Weights of a small image diffusion model.
Training: soap at rate 0.0027, 19800 steps, batches of 384.
Data: trained on aerial photos of the United States (SatlasPretrain), 50862 training examples, 149.5 epochs.
Rows from expert 10 of block 5, named by matrix and row number. Rows with one number belong to one neuron. Each number is 128 + 24 x the weight over its row's rms, rounded and kept within 0 to 255. All counts start at 0. Numbers have three digits each. After the name is the row's rms in percent of the matrix's.
# gate: expert gate (model.blocks.5.mlp.gate, 16x64x128), inputs 0-127
# up: expert up (model.blocks.5.mlp.up, 16x64x128), inputs 0-127
# down: expert down (model.blocks.5.mlp.down, 16x128x64, transposed), outputs 0-127
gate.19 108:164166132123073113114139182148120104121136140125142118169108112132158100128119168126129094138098130107106156108134180118152111126164137137168107145151120097117122100135121123151161119116147135106106194129093101123164114148131103107128155153133121110107105137089129116139125085123099127112124173133126131115172202103122167109094144134149127104149114122154147102111137112135059135117120
up.19 113:107099118130146197154126106120113144132134134159170110139147141115131079124116135126146150096106165154153115116129170094100143115125129137170129106124144151111158124127145122131116168121136170143147083093151156105140112113128092145146137114106121085140135138114117120142131084141131104136123106087152142132142188155129068151166150109098084123131112145115102155127103118120055142091130
down.19 096:113150108132138181121103092110154145155144116155101151136111135115129108074132088123127108128156093123108152097119056150121167143146117132155136127107099124101114126136119143130130175086158110136117143129133129091194116104128151129158148148139118102120146128098115123123122097100114126123118096137093140166098083108122097105139117111146167088157128113123107140097130152190147109128179
gate.20 080:136139126098186099103103121113151154135100111112142086127157188151117104155135158105111127146144128121096166108152100085160141156127134107116158109150143150143062159121137118138165112106131129136135165103091159129110114125114124166150097099097147095129127108116147112129166142125137097093155122134114107135091110145130145114164146103082144121175137147140139113105132123159066141125098
up.20 106:109122157130104129106086093096124111126095162140155116122085131169134140163140141100087143146092123146107159114117187115135144160117167139139115140124173149109154118141120107133145133103182118118127164131127114179115134097123101164146152134119139126126132095131137142138135107100142125120154091141163122097089119095117076096144132090131178150096108135104150153139112137077182134127140
down.20 070:122136141119106121151138110125181135119170130119123134094132105124162152201115133144074113136169067128152153120148129126152141107127121133137134112149088147150178126119103122129147119112160101097121132115135125128143139105128131137159164125124122147091139096144121119143095116142116126090134114125178140128124103139112130142122100166087097107126171169086092116065126153104146174153170
gate.21 066:141172122094152111126111132168144093119133147149094148173111096125147092139144174144139110093082127114117114154132086136141103122163092108133157140126150113103165200113119122131135114120102130117087171118092108113163106162125140120131159144171101131134124114143155151112106159151129139121091134141144129138128168069144165118123121144133111126163096126155123110110105135138094099163092
up.21 127:132148111100095123110155132139141148091109147128160131135144096066132128001101136123150144132103112096129092146113163122152148112109113126120098141153129139113146155145123128152137106130109170139111137146093086138109135159114153146129137107163114166158143140122113124117079130128114122161102165094107115168126107109096123144126120132154117150146128130149152140149152102139168134145139
down.21 136:135129133126123150128112123118141123113123118141142150137129151095134068000171118144142109119128132129103140154110080102115142130110127151137106122094129134109132130122129167142130149117125136119137139129141126108117123096116128109175153132115144150128158144126117116124134104102126126109148144142107099180121106119130131097117113122115216114135117140107137162119119164184102093125116
gate.22 087:142164139111196058123139111136160125127118155098121125148122105125130090125091125118176117110051135157126110132128079111121151124147109140149143135120132088117159133122121130174115110112148133090112136120107119108173132128137145101133156150146116142141123128114106141153112156118143146101110135129124091157103180105113186142126137189134143139118139098140172111088132132119111087141150
up.22 097:145105132112098129151116131139138113113124168117102146103141147090147129074125137141111135125146102127160136112109115159111134162167161127143116139152099137107118104129127132150122168109130141142152176132123161097167119130085119125142145115110126104110165106083104105167153152109104132147132178101161096103135139162091111132136153143103088115137121095174174140083151128152052142102143
down.22 097:128131126158058124145156131094103127116122123147127109145077194141137133070126157141166123140123141147124130145110109123117138140143128119122119160136108126123182143120145137154118132121114110118148127161129126136056159147151135129084131127119132139195132150137113113116128142129142125203137105146163161107121138132116148103121173098125171100108144128122129130177116096172128143089101
gate.23 132:136149135092114126114121094154119128120128108098114129135145158120123122146167151147153120115083092127104128123123176040140138115137117112134136110097094113124125121129153109183149114133132196159132145081116136107134131164096145094147136120132165156110133133110105100145138113134138117142120128117117084148110176087131182115124131127132164118123114127117140160115097162094156189153097
up.23 100:135153138079166119116148154132140121118123152119092136125153131124122134128118160082156132121073129142106148104107146067146133124143108124087152146105122108109175133108126115173111111109120155096146163100125137132156129140113165085137174134120136113123112128093105084143138099166124149102109159122118115102139180094151130096143138136163139140100154122113149128087089161187087140130151
down.23 094:129116156133135163126126125135157115138124130102122136125160131133129102073173134142113151132138157132147132152110082029140136145129138134126147125088156124125116135119160134097128134150126193195103142099135128114161119161090111104179131094121167140127126145140136121119155100121149130146119136116106096114147123107110101112132103117111157127110111143105106188123114134139134058153120
gate.24 095:126100118157160092129080096087138141148103124138067133118098136172133167165161145147114152128160138110125135158129017115123140117116134133161126098112108109146056136124156115099121142143107086130129111127157156130129126100156113119135138122146136113123101116148143124155127135119127126137135126129132139120147102147164149120148149128157182127137106158123108137167138161095099140106120
up.24 099:126144125145199094126098121115115131164119148174087144104133148096112138110109080123109139119113102143131120150117031124093117112133149129155095133175137128127078177149139136128116142087145129098124174173115132148128115121092097152125115151128142144123151136132155138138120189129137150126136131118135147147131112153141123110145117128126081137143117120090103129155150085096156128136111
down.24 074:132131116146063052131115132123115125124122124123192119110127137170118105009123138131124131127116152111163120129114217139124114129104129122169125115163165137117095118135135114144115131117124135093119122126125133140106131144114134122113126131111117134135104118153115123139129216122126122138123139135135132117142145136146115092134157136138177108129140116131143109165149107120107146115126
gate.25 101:130159121124146060134130126131111124147124127150092129108108155103126110130124153139105109117102113175126118146129100159116122146176139106134081135177149122107150123089094134120101152096122100092137177148133148096165128159104108123089154195173124139086121151136107120165116155132121129133128148155127135142153143118120147123080080141127108168119114080159161102123153120117109099131152
up.25 104:111066137138094197138123129110132131124153134134152121079150116143112174123158100122119130124195119105166150097144142130097104122100128144111138088125138182129111123132136132108141162183136158144170124115118149111096129101142109128115115088107139153148130122124156106141140094126126116109142131108129129103151061146118115128147168112108125091122117165125101127131131119131202150114106
down.25 120:114089102117134168109128120141146128146088158165103147096153184118147126128137101144134157169094144123195118112152092131139120167102140128116115089120156098081090141107152117130102165177123133122088112090130104153132159105121154101121144124126120148101118122094121138176139105133123081122123146095110148141161132163135130115128104142147126155110148119169113123132132137200114125118114
gate.26 114:118125137108129123126098128137101137120143126174128171105089176111131110125114159125092115129123095149150097122080122203141106138154119128156105143125143115134127118114136112135133129121126094133126174129130110119111122108147143100132148162196112118076173147074140139143127154141135145194081146165138145109132132092117070136112082126137125149151127122150123140154134129113123091084126
up.26 095:122104138137106179080159114133112149102137135139142123120158154143137150137157104166136114139129126114154106120149137096154118078103101129127126164079149140112099113154156127110126136155113119162138143100166126108077128133116143131149094094131176104141118138155146135128161108151123142096088103102137121105137105138149108110163156109145108126168113168083095152148082127159143177110073
down.26 098:132145134131120106132145133149126121125113113102117146132188113095118135148110139122104129142135075140116127123177133063088129140140130118114160141084142119127140137132157122107131084151110161149132145108136094128147122161102126136151125113136143123095176163211133116110133100133151126050140114095121105108121127130118093145085101134143111135144134182123139134106122123121122114205125
gate.27 078:131167132130139102095114087134139086139098098101167160145105150141106100143113137135164127114081159140089112103141152110136147116119102140122160162095166075149129138147161108137132089132109103126083153141116119133130120137187138081118119169141094134129118133140144165167089095152137142144103130171125106132148178085148142124137119165160118135119116103157128134126118129139085108126154
up.27 089:112128125108135125120137125113144121145108155126164154131083185142105093167102173111103110129117148146145139155094150181109090182146139126139139115178112125117087153099118108111106146153143093114121155156124107095141148137168108120117151129120099137137151137105139157129117070097113125155125166141120134140121131099090113123099122145124142138120139077191160114162135115132131072093141
down.27 123:124136129121151114185149105121094137125130118081095094134087115094127140169099124118149119114155088091108146126154126177123116119157148146122140158115090156176155126182117132121155092121155075104154106140125122098108152114193114140083084152175100089133116132143109120117105140131131145167114111129143134125112109110114133139107145135129102162127159105128114122164142130139159150107154
gate.28 103:136148122138126139110121130118152132119122120081194141130113162129103110123129167113157124116081121138108147142107191054134129123093132159152166097128127107122073135131179107142125127143144156120119150113122117129108122150168134098106143132137132137134137131093168138116100057145149135158123125122119083169156173069143182123133121115126149132123139099137145137132125105141106131139105
up.28 090:107156107106142106142103142150111113145137110146123099140133165116155113180127157128150109105074095158107112119125181065114132109187097119104129111126131128140150111133119119167156142107105154111143128133128092118160134156109136105148134156156119127093143130090141119121111106127109141140120153129134100128146197111096103116080125153119134132163119077153159124094082145159152157150149
down.28 093:128155105145140165137135154126112113115140126085075112137131171134128137184113144129111101144145132144104123110151064058117127111123125115090148133108136119148120122150197131095142107181130181161157144086116117119122145143165137135127113082104143152109104123095114146154111085126145151172115131142133120103126112136133109145119153155127082135131142120141107160161114115171138113141111
gate.29 071:129124128142130138130121181137102104107110095128118138159105106128147130098110100123092144139155110104155150139091107167149106105105137149137133130110158141126129165120154108118138109164125104169118223143143072140092149111147144147139120097128132108106157126099152102189131135168132107191135123150156114131123098123164134146137116144105095131149133126125090133147131112096105130077104
up.29 094:150109124154122167163139162123109115112124100127159125114120129112138150109110067151107132162145153088149132093156144154118113143115125149131147144158140144155111140147143136131138115156135115161120158119101135160092119073143132166120081103104113104146174130069133127126109122126102129153129122155149170118131116122056057140151152130137106077147123158112107134147144086124107100122125
down.29 117:115175105137154099129100123109104165116132141140138116129071104148149131120148170115129127123158157149100099143105102116098141143129131118107117159114183155087101150109150165142129135123123099131164158175097170101089086157156114130118149134111144124151127148120120140123149133112141113173192119166139154111109084118103148125130167113109136102123099094087135147154101111117102140169122
gate.30 149:142131128071143098134140150123120156088136149131117173139068136150139118133145136081094119126125151125165095133101093182117126100141099150132126181107142122130134117105143119114120099140115071120122141143141115115090133106192119088110129160143108126094128153132128182165140121171132140153129130159127131122161122093151118131119099143161134149131148115169095151144134136130113077087113
up.30 098:132133146192143111106091133142129077183104108139152099108144144143124111131110182177152125117108147124086141106180143106142142149140177118112117118141143116118134140113089145112149156097163111111125136148110149116171097147095104144102127150142114096116106111123126093147099132082152113099129107128144132134097170157110136140114134105138132109139105103087162092141149135143096108174161
down.30 122:140122094197091107145078124106110088197171160125124151114139161109134129112117086086137134123118123127093171134159148106120149089149085125108129074148114128112159132180097119124158161130169125126137116145124099113183131131108163172098110128142129096156110111114129096128103137120134142118111100129150136115095125144135156120136124101154137150122162136112103127163146125133115134133143
gate.31 099:114126139120142115119105155096112152111116155118147138160129118124091120118103127108116135153172157097101125126154119124179104096099133120149118136129140143112124135131144104109132112143132125112099153138110147115115160167148144166092116082143128141138113149173140123138065146164114112146097132099099147190116049117152173138164092155147123125133109157129098100166163091147150095131103
up.31 093:141144092113120117167118090170129094153130159141118135110132133162104104114162126118154112135087104127123080110100154116160101146158114121142141154103129087125122154129109099155132132110128134144129146098108167137149177122130153079151155139122135149132135135084078128167127102117137093140087182127108112107130132089135129088141140131129105144119129110100180154102110196147097144134160
down.31 104:121113142090100145108166104143124131147109093158126139118137217107135123098127100125143150067151105147135107121115106117106113127104106109111106156123089115116107176109129159120158117085124124099110137117101077129139105120125133136143148139160109133097153131067090128139105104119119169107121128130124116148113138117151127130093119106144160124183151145134094129102095143191133121095144
gate.32 084:126122146129098147150153151100113109122114110110162134194119164134144125135158166202093109148109126119123130125152237083145153148132115111104115133112125166131132104136108137129128101115123127105138121159140141097092151123102131098126166136121157083109117169166094082102118101102120093128105138136142105119153141109162120124115124116104135146107150110120116132129143144118111147135107
up.32 101:137155108100090123113108129137152133104128160154118111113098137167108119131143134110120095091115115135089125119119185096130134081146132137140108106120140102107122192120157110108132095131126152110113206117136130118092111168130150079120130175102127173104104129089143161153144121174125121159144147133126118117108162143171211113110098136134129133117107119135147122142146123117135139130107
down.32 079:145159114138192164156127126118130150108139141126080162141152148147135148164117128118122102099143097095092159105158013090122153122150122141118105130128144159127091118140099116137139145051137116114140152152139128119146129124085118149122110163134157120138151144144151127120158111123120119092106112102139106123122111111112090142112143094136112118136115131101137098093115128152142121164119
gate.33 070:131137142133136078113114107128135104160125130125144106137149090131150090146105161132171142086115148167073140121132077125134157134157095137165126111125144098155145145147103137136179128085080110111099115140118127117151116163116155112114134162125130126145098158182121141113124151137123125111115148131130110189127159115116177130133107147126145141118120111118158096130132145097038114147122
up.33 093:191101147115123137163157139107131120106136145110122107091150206153101154106105173118121119154123160117116172121119153102128144151087136132137135131139148170128068123116103114125125164124136116134151125129146155114110140127112088164104111124123117108111123117132137106107147151099131133124108116088114127093107048177135121162156155134144174121105119148131115113102124116109163166138095
down.33 094:104140134103161168105123129171142098074160145133097132124114112149149132133137161117114157131207145131159136123100083107164084129132172120128139127159131132132197098128123093111116126150108157129167140104122172160149123144119142110134127121143136131136143125115175183102124117130134102128143145092111128085153140118113097142091144103122115130159140078164151138108104116149136114130100
gate.34 076:168151107130141140127073173165140127093127144076142109164106143120152152120146176128120121135116119095144149172115120135124157132150089096179088121122098170121120104146149132112108101104131129103138096171111108138126113134081124134145136113106136160108155134062132123138124121106163137124126148148123132116164102120093134138149108121136156184157130147114135133145161111056115123109140
up.34 094:143174103136106126133154167156146118103141151101106125154126052120139158114102134138155114113129146156132129127143084145130187107152086116115144132113089115113144114166129123123107113092096117097120103118089076141148104129118152092131155155151123130162113160150128137129141142144191167085115110134116171107131122162121153146127129167137146146147146128096137107117081111106090107148146
down.34 096:155138150152130148102086162098129124129158114082144115133108085120135087044140113116136132124080131119123148128096111153177110105105105104174131121155128104141116109098130139158099149158146093095120132125152131130132125130149145138130100141129122149156142103113172109128133081133128124171098148155134137136114141144160160110141121108112174127125130082153120157142173094109127162069130
gate.35 087:140114135120131120149085095090121137121164098132109151133073151172121150164173152171063121120139150131172150144134100152124135142151126123183132113110132154124104071107111086111144128160132095165118146133128124142105133142185113101104100147162127144070126133138139114139134095102132114175124106134134143110131128088163139140120094104129096132133122120148113135146153147088124128099108
up.35 101:119144137159079121082132151155158131134103147127143143119140107152116115158101180113140135132131146112145139122128139170155118125116130135070145132121141110103141114139132131142133150133118103132152075120089083134154116056132189109150099114144076128166140152086108140117114080157127141102086147116127117112116133169103105135131134169143110108107146143125130112121135154195117117100156
down.35 085:163129119195158115142104139129093131158142142135121114118103186101145129174174128116122131116138138119083143129130078089116126127124099113094096118123178130127054143121115140156106163119115097156119122147146107128119112193110112139098141166129174117172142119172135106119149105120135136162130122115127088113087135145091109133147152098121111121121110127109111130154143114123112106157141
gate.36 078:165178113152136076105108134097110125136122126091141134149098168149128106159147145142115141106093128131073128138118159096117138137147124079101101117109119137129132096114149109104141134114136123111109092135147124115126121155146143111105150148146152118071122117158122079163111132147133130172074141167142131197105099114188151131141093133137168141151130099162131145158153120115128104117121
up.36 093:107084106123147184103126140098155129108116133126178119112156185076099133138110121081108133159168149128168151138145191132102138133093143165139155139128122136123098136128148134144128121113126135114119142138115124138101102107108122157130104117120127139104150130091154136095160117130118120149146129119142118158135070131099082162136139138108134102184143174105117142110095074123168135100118
down.36 090:134088145156124123121140133107112133130133123139111066133090200137134129094146164129147144113116134139096111142102068094138113132125117131124124143139123136116102121099126154150099147123159102093143151174148127130060140190143109102089112152111118109146153143160116129118120111128101131145143132136129125080110154106115108110132155121090156097169118104140151108173146116180121142129080
gate.37 102:159110148139144105160088162149112126151124130175079128151097069089174120158141144192120099144159115139153141122130075180122145151141125112095109124129144150115173084116109130114157141128148088122128084137102136120158127125129121122116149124157092125120136104090118106163117145093145122139104134155154157104131110147087126146108125128130143122133130119135120129124142095164093071148109
up.37 104:106115101086112124087123114118118122124109112130119088151155138079156122148128124130123122130110087155088125159122159101149125136136172102114094110156091142114123130123123143183124105101128162142152201131115120138122121184059160189136144125117155144079130120137120127117133173126123130172131134113138123136099148106107111116112111120140138152149149141095139115122115105144198133140112
down.37 068:133132129133179108146145129134101136134102135130104088126039151089140115172160088137138152117108128124123132113122099157126128129085138145113122148098111129144084101128133152122127127122138075118125133139142125121099150109198119118103125155152116110165119142071120140116113094137149124192090111154137112114128135128108121135138174136140102111135127090132144165187141143146161141097144
gate.38 095:169099125136130124129190113123142142090146122121142124179148158112163092129116156161157116143153138083101153130152142121149146105133063127078135132159102109129088130114162136119130105124130121116100093123123148140142144153112137110105120087103152117140084128166108110141122134148126096116130151117106150124137105110153151125167142117139187158128124145178123093086136108130106109167073
up.38 088:120152135120191084121150130093141154140139149114128090117136134124113106137137146110149136142163148114143112130170081099125110092118118126150110138132131139129121166121085142089094134126123099087130138133165160124154155164095130195086112110134118156141125130133138121133135171136132149077104108072118152154130081087109174129119138146143132154161096103154094097140143105109144108154113
down.38 075:100150113116129140151168145095112148110103108103147110142105125129154135055191159133097128121127143141118096133137099096147100144141139111144131159118130113142088131133171120109115115153106129174162131100124113114103104159146121130044124077128134140115123125155136114119120143127130109200153080075129142095120125082109111125096141115128150108151134121111147134148103111150145116124123
gate.39 116:118160106127146103131118149118165106108124154075149139175101100167131121146138162121150105157121167088118126135141114122169182132101151133158179116107116113126148108104143103091117094177138108126123107130138154136134144095216136114109111110111092130163094113156143112116104058130117111104133133140098109136142152114151167140134147136133131143132128135109090105128142148124117097145112
up.39 109:111168119146102126125116122149107099143099133095100122124145090133141108105142153152188131132083135155108116111127101095144125154163127121129156148128100090164128135129111118167105112106145173129128080091127141135161140151123127135155125123137110134142137118071083123121120113111139154129096166117149112134141203126128175125109139128121121126113119089114171112120132160104078177179153
down.39 120:105147117109132124113129127149121125131100125166176133097121044139119132064135136125163135112124166113146118104131165164138117143099157139141106117125120123128141138112137130135137111102108148140127132103145142122089111094088153135154137144155164141165096145135106149133201177122142120138096103137130155163139142131140147122149170115155159086130121147123137130102139130050133079116116
gate.40 092:145120136156129128123137218105128107130133105098159137135122124191131128118147178140140110121137164090099159120144146100148159124086092139122144124085116139129135087135133084116132123139114122156114138138140145103120106119179118110093132127128133106135103102176108064120116085130112144115132123146133102128116107131153125137124143173149162099183107132179127139117121157122074128140128
up.40 095:139126123128153132154163143150104142107134108143148136155121165082125132085121116129125128126121045114119137151100153084152135130155126123148100121144109132118127148101137122173140114087120184131129069123096125112126134191087136159122119101125171113096162120107112110117158131131159119191135151125151126170119131132121100118115115150140136175106113144131117160100126083103110155119100
down.40 091:128120149122056139093112119133154113136116126149146131127123140111130122090088109132121120106125081148133134124145173170112130125139121124114152126150112151129172131124097128140134094118100092095158113142143125139142143076142146129141130133134065126071177129147105148128102136131128145021112135141118112166132145121154112104107095147138154135139128145130144081095154127155097155117135
gate.41 062:148158149122181084081123122172121108164139125079119097155133067124143070121110183080168091131091136090113119144142095115159150173133108116117133121158118126138166118135135146130129148128125133108104155104114116152151138135127125139122166156123110145146121128120119151158108158140115126118130142129136135129133147062124164144121117149143134115123111096133130103092077117158148097139169
up.41 103:134108097143135126132132141139167141101116137073090156103098155177130193233129120151110119154127122117109146136108116104127121106182150157120136143090127115131111111104114111144117110102131114128154131138120124088092118118153126086132123117133136114081114129116140087096164122117129105140157133154153105098112136170130114118131153117134176109122156174123103150116138163143133146120108
down.41 130:117151138126197138110133122164155137110126107102115100115163105148117149255093145118098135140143133130110143126139124133106134151115129127128150128141112132126112130124129115098140097142120143097149120121090148150122147143097136121135131113124127127089114125128129154127126109135120131086109109116145134101143122142163131170109113150143043147105128125138106088109150097104133145150112
gate.42 100:141093130114197132137158159084149135096115145126133127099147141122125164106117128110125139130152140114135120109143092117124110117100114134112147131101145169132092102126122133102129121179134112125133146124152129120103110098127124153132112137145114171154104099113083137116127136124131137086155114118150109108103089144093101140159143111141162110109144157137142127138145115153255118104150
up.42 099:142083129113163123148152131095093143097142133143114120136146170124136160118164101117120121140118117140114133119139123100135132116124108138090104144127137139149088100123159133147164103151122154157146124105124144107106094138097141151129132090086153165085148149125109122128123143152132114134118143125128150150101085114126096148175114079114140107153108173087090149175138109161208161122078
down.42 052:140131102138096033108131090112107102132128113124175107143130086132105146099108126129098133135117124122161129116107229196130127094113140115152139153146130125143130110123135136113126117120155106109124142139152117137095131100161152116107115154131112123120116137136165130163116190121126123103110153174150129156123123123135140099146112164137130150139143146120126112132152104076154162128140
gate.43 095:139135166118139106100116144112085148140120154139093120168133144092128105121160146131103125140145104158121142161111133097137130114134139119151073116148126119125144129124136110141161116079131140148132156134128121128126113184108095119100111140129161129063122124150173099127150186110116140193104122138131135181124100114175126140134075116129131124136129152080140145162106099100115133148066
up.43 090:102126111165109141145102083129157093151128149113173119149105142186117141132104159130146153140095152132125135144105143149130133147127153144140183127088149121144120121147111134123104117166138074129124124153127121131121128063182113150140125146119082142175106114103124144114115055112124122096147122139102101080140171125081128106136178140119134103119135111143113121122122161132123111105168
down.43 083:139119154133057102115101132123136129113137106118096131123130163089130111104100075128115125138115094134148107137136171139128108115142137142116166122105126122130180123129140133102134098153147103139137139112144125148126124059185118130146115103135093139075142124061146134136101063112123128057139144141126109160141124130161148123116076143127150144122099148143152126145142136160127160104142
gate.44 114:118120139089136116127117111142111140135128107153147125162090171109159113144121144145075125133095134125135128106108181157123131166150158122151082130150125126127151145129103163080149100074110075062129165185120122126092141140106134118091135180173121151084118132091132141158141148120132126132118147139133146144138135084137141141143089121149122155153134120120114099153125119135132077119114
up.44 093:122147151101110133116130101114127126119120143123100165111124131134139116137113149077130117112155086148108095135135102100125113113155085148191122120121129122142079144114185095140144104129130170157114191084142118140134117153116136108147166143164130123149141125081130141168148133110113126143145125133128158122130141127157196086143090112145106155117084102124145157140081159113091160125108
down.44 094:131133119123160146121112139132148102127128129100158116130180046136128122148143139120092128159077145131130138123134161120135107125127144123132139122106156137134132127146192117097130129156113190225110127087122122127173117115109132119179119083116151118104114114130137118134142136155146124142149149125130107107131127120135145131102094121122104152129130177108126172116097126071121090149101
gate.45 131:143118127170139102159106121096119109143124105129160174114073124181153135106126149171095128118144150104119141150122127166119136122122153117143151116127130127097145128140136110092149148184152066144104102162134127104120127108208087107075121145149109117122127126154115145126110075128126123153111108178140149144102116147153112121120124119137130112150139101141130133165135100117125070107098
up.45 115:148115137134089201127183110147130160093140155101126112132153129099106115120121084123155131156130136114156131122130173091112119113129116161137122149141098137155101088129137167128116113107135183125173065108130140115113129127062164136135097110125154131140132130133119115129181143160132133096145138084123111116141098131093137127150159114097116119101140156108104131094157130135154170142104
down.45 118:133121144082125147166158121175142143094141116117155155116191124173125118102123122156102134107128140105161123124129132105148110130125158141116124167120143118159126125134120114098138105088132161135083137107108120127147110136053093132164104126132157120112116123099143116118184172127139138081110146072118120159139128113141118129113099130129142134143114156113137128037104140124130091150122
gate.46 092:153136123112116116125090124127086188157146137148130146129133134124162120115124127194113132156114109164087118117138152122116144134128122072212122145148131158125132093115129131117140087100120132121135127141119110125101144182098140119135122131155131141102137131132144134147103151132143103151098092095114112170132101103150153120128072087119097185124155109137105142156130110069140135122091
up.46 104:108146120142098128102125085125079136123147120149097141122091081130118131225162099135087105128096105151100126158118116122125086097173112156161138097135103107134156145135152150117136101122116145129123161139115107122114114159104152132120140141163135127091113130108135127131164151132127113160096119159139117136164151097160179103106088128139079162130129106137126119147144119151129158163113
down.46 082:123090122116132091157125134109119102143130115135117126129108123138119171248075156114120123144116144123118123139115163156116140096143104124151112131163139118135160137114098132137120083101160100098129124156168115121077122146116136129080117163115136108165108096141145121146121152155122136162131156129147103138108185125133182140152154128125099127131118128106137110146126109108124174132098
gate.47 067:153138140147125092163154165122147151113140148143110122148093167120126127183141169149074136117118126142117158122089164136140125104135162128160105123136139143101111111132109117111131126138148111144153050156156129092127127133117108143124121136154104113067123131098124093162112140147104107170116132090129140103162135123145089123115110062118160138095132165165122167128118156112139120085117
up.47 080:174102130152216115099149143134097121136121110134109153116084148134124172094115148093094179138134091120106128112120090114140091125125163155141104132101119116145150126112153132120137113157140116148123122147104089138122152091169096113154148109083112125136115134130133137173118120124113121145148129194168118102120133145119055129113122165118136141143129164109134131145110117101154128098145
down.47 065:144117105101146091129124117128115135133134127148181127139083070122100125120102114132148129154087163095153107140100186173145130118091154144132090124112122144105059145135107138127098126079139118110093129121155145146109114114106120100148148166146139116181099123109143136143169161117104118181152140138097123145141157147132145113139197112133080109115118125132135160129136150118139119115122
gate.48 090:116130114090017172114132103129110118104122128108144117146131053162142132124154183144115146146128126115115148155125205171153157164127122143104166146139083131156130082127141119157139119125131150148124111111120145130128136092121138126149129122124112108127120121114113098118151085123142119110132125123164122100152090117097130127133145132141167125124114123176139127125159124131103167119130
up.48 105:161132128138198125132150053112121141144130138144136115150126188107136120073096176169132142139145134124157142153137109124156148111127142122126121144135128144160110113132109134128114129138138099109128037143140153108101120117131132133108102129167105095142093104096062108083125138167151131110128119109125151148133144143116151140125122146141165126120085167123123119128120120095147085114138
down.48 098:140110121130000116125136121129138117121125134125139121129131200133121125019129130136127117128144114125117139120129193075130133130145124127134147121136142135127129127137134130128117132150161128147143136135127130125119120130139131114124110107121148124105125144133129129128117159111123130128128130125125149128118111112145124095114118138098213136130131128123122130135134124191083132139118
gate.49 105:141090148129148149148145126131144121092116092123177113127144186113144122107110181125112127127072161057114142119116192081144128167091107164111140157129136135132149103134147138143134141139131126133119121117103142106127111115118111134120112123116145140148125120106145143155128084135144088106126115126162127120118182093116111122161156099150163085126142147102120124113134112194141123103079
up.49 091:106098150154097158152116087109122133149128114131100090096164099116151158105148098125129128152157119112171125128154091127078110133124138141122136129149129138134082122111140164131095176158161153160131163108151139137116160153115118124158099078136166147131137134124100078151104128139136140135075157132091150089131103135110136149114147116110106127133076159076117161121118145139175147116118
down.49 082:112154107128221109115118106116100112138131138148158129133113051113124091156143114140180128143190149123105131118122170191130144106133127154137110145130089153120112108115082135138159129094131103110134129159110145116157132117121134130138143169165102131168153146174138139120113145124142122153154115149114129164116109115123110121153145128139115136139130080146106106123136145068137125124151
gate.50 070:149096137170118124150158133086136148117151083153171160101120136118121142128098150141099123143152137102135153148138162156132126102119140144132121166141155170089116130102159120117135150144108102136118070154118104105104123110145085113115117145115086166148140137148146143152142119171143144139097099098132174117145084143119091098146156083127131127138108131131111082127100085147185112091109
up.50 104:098147097160159156143060107137112102118090123119119100131154084128113159195118133176134128154124143131123133124118089162102101166136118147152129134146148136151143126111088128098078142096146108113138105147139133117152164096132127182153098123097138131127134141095139136148143124078117089092149182139112136093151130130102114156124136141123123151139126152131113152124168133110111104082155
down.50 109:135099095132113110158161112124121164122116125125119096156110148126138134187112100140145120139137128124125117113165147123079162133125127134099115092107178117110125131185189142132133134150139158118144117131095134155095144143170140088097136117118117119113123130135128138167091131151127096185179133110139156077139149164106119148128161160136086153127126100153128107173117130151147116096083
gate.51 089:176114111110153118119126152086136172115134131108115102145144130129123129102108157121130166149161110137139157114157112128116180127099132116114131173114130164153128103123145150132177122148139117151107133136131140159118140096118097172134089071097133132128116123111142111130160178149131100095134084117164176134061109126144118150164127086124155083114129159102090121139134100135145108105093
up.51 084:092142125077142113143157128160100104115133144116103112172121102128133160229104157135131149117164154124119167159095092173117084157111139139127144096134158159137148148134112141125135131139145109129114102084151116137119126126117134148115128118130120130132117148126083174116113125120148092112135109110160134116106123110106133106138115138113201116152101163127103128109133141108100094076148
down.51 068:139133139093171132135154151161132154105118099148117155154154065131132134209130128149132121147077095118153134159124126177092141124146116132149142109117133095131171092109102118127132111133134119123156155117114107121082131119127136150119158110147120159105154144145110149085125126134141158073122111125104147090120145153147159135137108152132100109114111183107153099122123126069144160126093
gate.52 073:124099120152054137133099188097122160139120152107153145147106107128159161084161123124114145142171117087113160148144148128098149100100146129169155110102126120127117125135161110115138125163122147173117077125141114093136129127143096113112099087117115134101151124129118116118125096107099119177126133113165135153124112131145102198130145135116121129126147153116109148170124102082140165131111
up.52 095:107134143144066173139154104139097132132132131126129107170144115129121105170132062125131117143126109152112122163102152127118105163109108139134128142125146124173138078138121137181128098092135142133138079087107133134137152133094141138181118091133145134133137125114111141045134108139140112137168131136099110114139113147129123149169130131119178130115137136121093148090114152074132168131133
down.52 087:113144106128215145128107138129139130133141120115098144128127064131136175230107117114094132110137112129110144143142137159121122118169121115134147132138129130116112119142144121117146116149128144157127117123127133121150111152141125119121124103122132123121109087138133119119109119143132107156121113118108132120126106126124135173114119114127024141127118112109139130142124123019151145143136
gate.53 089:129114127106231093131168081131084131118127107175097144147142199097132117125141132117112113131120115113143095136113096123130094132143104132122090154140149110123068122122112152098151134112111094103149183147125141110108123119116150140128142125154144098110118144102136126146152171148150097119129137123118166142141146149139128116122125107143171137155157150144107130116107128157102094100090
up.53 097:111131126105197103135134149130154104128143170126105111162135164143110082120110103080172101134111126138142123105159082096135116122111101140108170138089121115126091165125154123132139116131119132112135193120125141118143127124145148103135160133128138074170128127152122127113107126147141145124125119113104149161138148119149108115117161170083100096145122127092122132107108132220105128145129
down.53 063:125166105118052044134142111132162118122151141119188100156107146123129143128121136140103118141148130108095131135121245083112155101124105100158137146138122130126082123117150139133154114135114109142162134122103155135132099126125131099148148130128094119102108127137139122111108181108155136134127073124130133104104112121123121132141097124120131123133110115125131128098097146111107124140133